From a checkpoint of a small audio embedding model: norm batchnorm, 26041 training examples.
Rows from block 11 of a small audio embedding model, named by matrix and row number. Each number is 50 + 15 x the weight over its row's rms, rounded and kept within 0 to 99. All counts start at 0.
After each channel's rows are labels from the 100 clips, of 14848, where the channel reaches its highest value: "loudest band" is the band of the loudest frequency at the time of the peak. Only what is clearly more common there than usual is listed. The data: acted Russian speech (Dusha). In brackets: how many of the 100.
# conv: pointwise conv (model.blocks.11.conv.weight, 192x192x1), inputs 0-191

conv.182:50 28 55 50 42 56 49 47 38 69 55 62 79 54 18 61 42 43 35 51 40 76 58 29 55 59 29 66 75 43 52 68 65 28 63 62 63 60 45 49 49 40 55 56 51 53 42 15 57 48 23 30 71 67 35 33 78 44 52 54 56 40 34 99 14 25 56 47 68 35 29 29 42 46 57 46 64 58 47 32 56 25 77 55 27 46 43 57 49 56 30 49 29 55 48 83 40 57 47 58 68 39 44 43 46 71 50 34 40 47 21 53 68 27 45 56 31 33 67 45 39 59 66 44 54 32 30 56 39 45 70 41 41 61 45 35 62 43 54 57 42 27 50 52 40 64 66 24 38 60 55 34 61 37 43 33 51 32 63 73 38 57 52 57 62 73 53 43 86 53 90 67 41 63 50 62 24 46 32 55 52 27 39 55 54 20 52 59 47 42 76 31
loudest band: 250 to 500 Hz (47)

conv.175:74 49 23 26 51 72 74 33 49 57 73 40 54 69 43 65 32 60 72 65 15 66 55 49 38 36 37 45 29 70 60 61 76 47 43 65 44 78 53 33 44 52 47 52 45 38 34 41 41 46 51 44 40 54 62 81 66 40 55 56 51 68 27 34 47 36 79 49 41 45 52 28 71 46 33 57 52 69 33 41 41 52 50 39 53 37 31 57 51 41 38 62 52 45 99 70 27 49 49 45 53 37 48 44 49 29 94 56 47 64 37 52 37 38 58 40 38 37 54 82 83 49 33 49 29 65 43 37 51 44 64 32 49 34 29 50 72 79 50 37 79 42 31 68 67 85 39 55 50 29 47 54 53 55 45 48 63 56 70 31 51 48 29 36 69 21 48 81 68 72 47 38 30 36 58 42 60 25 45 56 46 47 45 52 64 43 48 38 41 45 75 55
loudest band: 250 to 500 Hz (55); 500 to 1000 Hz (33)

conv.56:37 60 61 47 50 51 45 51 61 54 35 56 18 21 68 34 65 51 51 32 49 72 61 25 59 61 58 71 73 40 27 52 30 54 77 49 39 44 63 53 51 55 33 60 36 52 36 31 63 32 61 68 60 49 52 40 37 40 61 76 26 36 57 56 69 54 34 48 49 22 49 24 54 43 53 27 50 51 50 49 55 53 54 38 30 60 29 52 40 31 67 50 62 43 48 76 42 53 89 40 64 67 54 69 54 31 52 45 80 30 36 52 33 65 47 60 44 47 30 65 86 63 53 44 60 12 29 30 60 81 23 45 47 40 49 48 89 66 58 31 48 16 56 50 61 61 51 51 47 55 92 26 55 58 31 28 49 35 56 54 47 75 49 35 69 73 43 66 53 42 39 61 50 30 63 29 39 52 74 52 41 75 62 46 42 53 55 43 50 33 43 27
loudest band: 4000 to 8000 Hz (49); 2000 to 4000 Hz (31)

conv.181:94 42 41 60 51 67 77 60 63 44 57 61 54 26 51 47 43 77 16 25 86 20 40 29 36 21 34 51 35 60 41 29 78 54 28 71 53 37 45 64 41 51 57 59 45 75 63 65 67 60 28 47 40 40 63 49 25 42 56 38 38 42 54 40 53 47 61 65 64 64 56 61 66 61 61 60 48 46 51 48 64 53 40 49 47 20 53 59 69 28 70 69 55 62 79 76 54 76 52 92 42 43 66 78 55 50 42 53 43 65 73 44 48 31 58 34 61 36 49 39 86 40 60 39 38 36 44 64 37 46 54 41 37 59 41 57 47 49 62 51 39 50 60 43 59 42 40 36 60 44 64 90 79 56 37 88 65 59 56 50 40 42 54 69 21 64 42 41 45 63 68 52 55 42 37 59 33 48 38 46 44 54 19 46 38 45 51 27 47 66 54 40
loudest band: 500 to 1000 Hz (51)

conv.52:32 46 49 75 47 60 52 49 18 22 53 49 71 45 49 55 50 57 48 62 84 61 26 50 38 51 43 52 50 34 73 53 78 65 39 71 20 62 61 56 61 58 65 56 43 26 81 45 52 72 45 56 46 90 27 51 53 47 53 45 68 25 51 29 38 47 60 30 54 65 31 78 36 39 52 57 36 71 52 58 27 47 31 72 56 27 53 61 61 74 39 51 53 55 50 33 49 70 44 24 34 48 61 39 40 24 20 63 52 54 47 58 47 59 17 32 70 50 48 76 41 26 56 54 47 59 55 68 30 46 69 47 66 62 41 44 44 59 64 60 65 47 47 74 55 37 38 62 67 64 47 22 25 38 39 24 38 46 49 48 36 39 46 79 52 44 25 31 58 56 49 75 37 67 44 38 77 40 64 23 45 57 82 63 46 54 40 55 76 31 44 32
loudest band: 500 to 1000 Hz (61)

conv.20:57 76 48 46 42 39 56 66 35 37 76 83 39 70 51 21 45 38 25 75 34 31 29 30 36 35 38 62 40 19 27 44 46 47 67 62 61 39 33 44 40 57 58 61 59 75 48 38 17 64 59 62 32 33 50 42 58 76 51 41 48 32 78 40 51 48 56 43 63 23 37 59 72 42 90 61 26 71 38 35 46 53 66 43 38 70 80 38 36 58 53 51 40 51 46 63 44 42 63 64 70 56 32 57 39 77 54 51 45 28 25 72 28 58 51 56 23 67 64 65 36 51 40 35 57 55 70 49 57 57 45 70 60 47 41 80 36 67 43 21 56 43 17 47 27 44 55 45 53 75 63 32 25 39 43 43 71 38 40 53 46 55 46 30 63 37 29 69 35 40 16 56 35 72 35 55 39 72 51 62 48 49 45 49 35 49 48 48 49 54 57 46
loudest band: 250 to 500 Hz (55); 500 to 1000 Hz (38)

conv.188:44 69 51 35 56 38 49 51 54 44 36 74 42 53 29 50 75 55 61 44 37 24 34 51 50 60 32 58 40 49 66 31 42 36 71 60 56 62 62 68 60 49 49 23 45 52 59 59 68 59 61 58 44 50 30 38 34 33 34 56 69 66 32 50 46 60 41 57 49 38 52 38 68 35 43 58 41 53 44 44 62 49 55 48 64 46 28 69 58 67 33 63 55 60 64 30 69 73 55 53 48 54 48 38 47 45 67 21 20 20 35 18 29 66 68 73 41 32 35 55 54 75 36 33 38 55 69 40 47 37 88 66 57 57 25 40 58 67 52 45 51 42 92 53 50 61 61 33 58 46 99 41 58 48 63 38 72 31 58 57 58 43 59 36 30 35 47 71 43 51 30 58 72 35 28 28 21 64 20 48 46 58 69 25 36 97 39 48 67 61 35 47
loudest band: 4000 to 8000 Hz (27)

conv.69:24 69 63 46 50 25 72 49 45 43 45 42 72 45 52 42 67 48 33 73 45 52 54 45 54 41 55 46 46 32 61 46 77 45 60 59 33 37 39 50 24 40 61 56 43 83 58 65 00 79 51 36 62 50 35 39 42 44 41 40 52 58 52 27 42 47 51 51 43 43 13 87 17 44 79 78 51 58 51 48 31 31 71 42 52 43 66 36 48 26 42 49 59 35 65 51 47 25 32 54 25 18 32 56 70 58 51 72 31 28 48 67 36 21 55 47 44 59 56 18 51 41 47 64 47 64 60 61 53 45 64 62 60 62 36 69 43 47 35 58 68 37 54 58 53 18 35 27 33 47 56 68 55 43 56 59 24 44 25 45 63 48 52 38 23 33 45 36 48 30 50 29 60 51 58 29 42 71 81 54 43 59 49 31 21 52 27 48 51 39 37 49
loudest band: 250 to 500 Hz (60); 500 to 1000 Hz (34)

conv.61:60 58 32 63 74 70 30 52 63 78 64 58 52 83 62 57 53 54 63 37 50 43 94 30 64 74 64 65 44 40 54 77 53 61 56 67 37 44 65 67 71 44 75 40 56 60 66 62 46 35 60 34 48 73 43 50 53 71 31 67 38 30 38 42 62 37 20 47 49 57 46 36 51 54 74 51 63 53 60 34 53 40 36 55 58 25 64 51 48 44 53 22 30 40 13 38 47 46 53 56 52 23 63 50 55 69 50 67 47 52 36 52 39 39 61 75 71 45 41 61 58 58 58 68 29 45 71 37 64 66 27 65 46 38 36 34 56 64 63 55 68 32 57 39 55 29 78 37 46 58 57 16 72 53 50 75 63 74 26 77 83 68 44 57 64 53 38 36 39 65 49 52 45 39 43 46 34 57 39 75 73 31 74 68 49 69 62 49 34 57 65 76
loudest band: 500 to 1000 Hz (45)

conv.190:66 59 49 55 62 73 53 58 48 53 43 36 46 50 57 14 23 34 50 68 73 31 32 60 36 55 44 59 55 77 54 50 49 34 57 59 72 41 35 29 65 58 48 74 07 31 51 33 31 65 42 87 60 37 57 56 67 25 57 46 50 36 48 44 57 58 48 43 67 26 60 24 31 47 70 30 66 50 51 49 47 63 52 44 25 26 74 47 48 42 55 26 36 46 53 58 62 55 49 62 32 56 29 57 21 44 41 80 55 74 84 47 39 65 67 47 45 62 49 40 60 42 21 36 70 57 27 37 46 35 41 41 57 50 25 43 55 38 76 27 52 20 44 48 75 46 47 37 33 35 34 85 39 41 39 40 47 37 68 49 33 52 75 52 42 49 40 53 75 47 51 54 34 69 61 56 43 60 52 28 67 22 60 60 68 89 30 51 54 59 55 45
loudest band: 500 to 1000 Hz (25)

conv.8:27 59 67 48 72 26 76 75 48 61 37 43 51 56 33 52 28 45 40 63 59 60 57 53 17 42 50 56 50 46 74 38 51 56 46 67 61 78 65 47 67 28 47 55 43 36 43 70 77 46 50 19 53 46 44 45 55 51 18 41 37 27 27 64 29 29 72 47 77 87 82 77 24 57 55 81 58 48 44 43 40 74 43 19 51 48 16 49 41 29 53 43 56 49 49 54 54 46 65 41 48 45 46 67 49 60 49 47 65 86 71 69 30 29 50 52 56 36 45 54 38 71 59 58 66 79 84 44 38 65 27 49 46 35 50 65 48 50 56 23 44 43 54 29 60 18 25 66 69 57 57 46 42 36 56 43 54 43 48 57 51 46 55 58 46 61 70 78 37 58 52 37 60 39 60 29 48 72 53 50 34 50 69 47 29 49 67 57 52 37 24 37
loudest band: 500 to 1000 Hz (44)

conv.183:28 61 59 90 80 64 36 64 60 68 79 39 23 85 59 22 34 39 41 20 47 65 63 57 25 51 55 67 44 28 50 65 36 47 58 33 46 40 56 39 46 58 63 47 72 61 51 78 36 57 60 39 54 62 50 25 57 78 46 40 61 17 51 61 68 54 28 47 83 36 47 48 64 41 26 62 58 30 20 49 55 29 32 46 33 37 46 57 74 43 42 59 70 42 52 51 41 51 57 28 52 41 20 66 67 46 62 67 52 47 50 60 57 35 51 48 36 53 47 54 63 45 36 55 29 48 27 56 67 67 62 44 47 73 60 24 49 43 56 55 43 24 33 29 54 36 52 42 79 44 53 66 70 71 50 70 37 56 35 63 41 49 55 54 27 51 41 87 58 63 49 59 57 44 74 65 82 54 49 44 68 61 70 65 54 51 23 35 44 67 34 35
loudest band: 500 to 1000 Hz (56)

conv.55:22 59 55 47 66 42 55 51 62 34 24 32 49 51 47 85 56 58 49 44 75 29 59 26 53 50 61 23 80 51 46 44 33 28 52 51 69 31 32 50 52 54 39 26 35 21 69 51 39 66 59 51 48 47 41 47 71 38 51 27 62 58 64 74 77 52 59 75 46 62 73 58 69 57 40 49 68 64 18 75 51 44 42 19 28 46 38 74 43 40 39 54 56 54 36 57 69 67 51 42 63 45 66 66 32 74 53 54 37 15 09 63 47 58 35 63 66 47 37 78 33 49 45 42 51 50 55 19 29 42 83 70 46 70 54 53 31 71 47 55 55 54 55 46 39 60 61 57 39 60 53 39 44 43 72 55 25 69 54 69 49 76 48 34 56 70 43 24 32 65 45 40 49 80 49 35 52 43 48 51 57 48 36 68 72 63 50 45 50 14 56 39
loudest band: 250 to 500 Hz (59)

conv.153:38 47 55 82 60 37 36 76 60 30 49 70 52 47 52 62 69 40 48 72 17 55 68 26 59 45 40 39 46 45 69 58 34 54 26 56 56 43 20 61 29 70 45 51 51 58 38 62 36 56 36 44 48 34 82 76 42 68 61 58 64 52 27 53 44 50 57 54 49 36 31 41 49 26 24 43 41 49 51 21 41 64 62 87 54 66 44 41 63 49 44 50 49 53 89 47 58 33 54 45 48 66 44 55 49 29 79 39 69 51 39 38 56 36 26 73 45 55 21 41 34 68 47 24 39 44 41 35 42 47 44 65 47 79 42 54 26 20 75 54 43 64 59 49 60 35 20 34 33 41 16 87 42 43 48 54 25 44 55 48 64 55 30 46 46 28 59 54 42 59 37 58 29 70 49 57 55 33 56 46 51 69 39 26 47 28 66 35 74 37 79 56
loudest band: 500 to 1000 Hz (72)

conv.172:25 34 44 30 58 40 34 39 48 46 40 33 36 41 57 87 64 67 41 64 08 43 61 24 51 42 46 33 46 46 26 39 67 64 66 47 50 48 54 17 36 53 35 62 58 29 56 64 51 46 66 43 43 78 55 31 15 51 45 69 52 60 45 38 34 09 67 67 36 42 61 40 91 74 47 50 44 21 46 29 46 55 28 55 68 43 61 55 47 54 38 39 50 49 17 69 38 60 76 26 74 65 73 42 35 50 52 56 38 65 59 71 53 36 47 46 45 47 44 29 62 71 55 38 70 63 54 61 23 51 49 41 47 55 55 18 37 53 54 61 34 72 69 49 51 73 54 48 61 33 66 72 24 20 37 52 50 42 57 43 51 51 44 35 63 52 45 27 28 56 60 71 64 53 50 52 47 62 42 61 30 17 34 70 46 59 43 48 45 73 43 64
loudest band: 4000 to 8000 Hz (39)

conv.72:38 57 41 61 52 36 58 64 64 82 58 47 39 22 46 66 70 65 21 63 32 21 52 54 37 28 45 59 50 54 66 50 36 24 64 56 49 23 46 51 71 66 58 53 47 69 83 70 36 61 37 42 73 59 63 53 34 78 49 52 18 68 56 60 31 50 51 21 69 75 52 30 55 40 63 49 51 21 74 34 69 34 41 67 44 43 37 66 69 30 62 58 71 49 55 61 67 45 72 40 52 37 49 69 58 55 56 37 28 60 89 65 25 30 79 56 53 48 33 39 58 64 63 65 20 38 23 45 54 40 29 38 41 47 47 52 63 28 47 32 58 40 50 43 39 37 40 47 40 63 62 82 64 22 14 48 50 48 28 53 38 31 47 43 38 60 55 55 51 71 53 30 61 49 35 68 36 52 60 44 44 56 46 61 65 35 79 62 47 58 45 64
loudest band: 500 to 1000 Hz (50)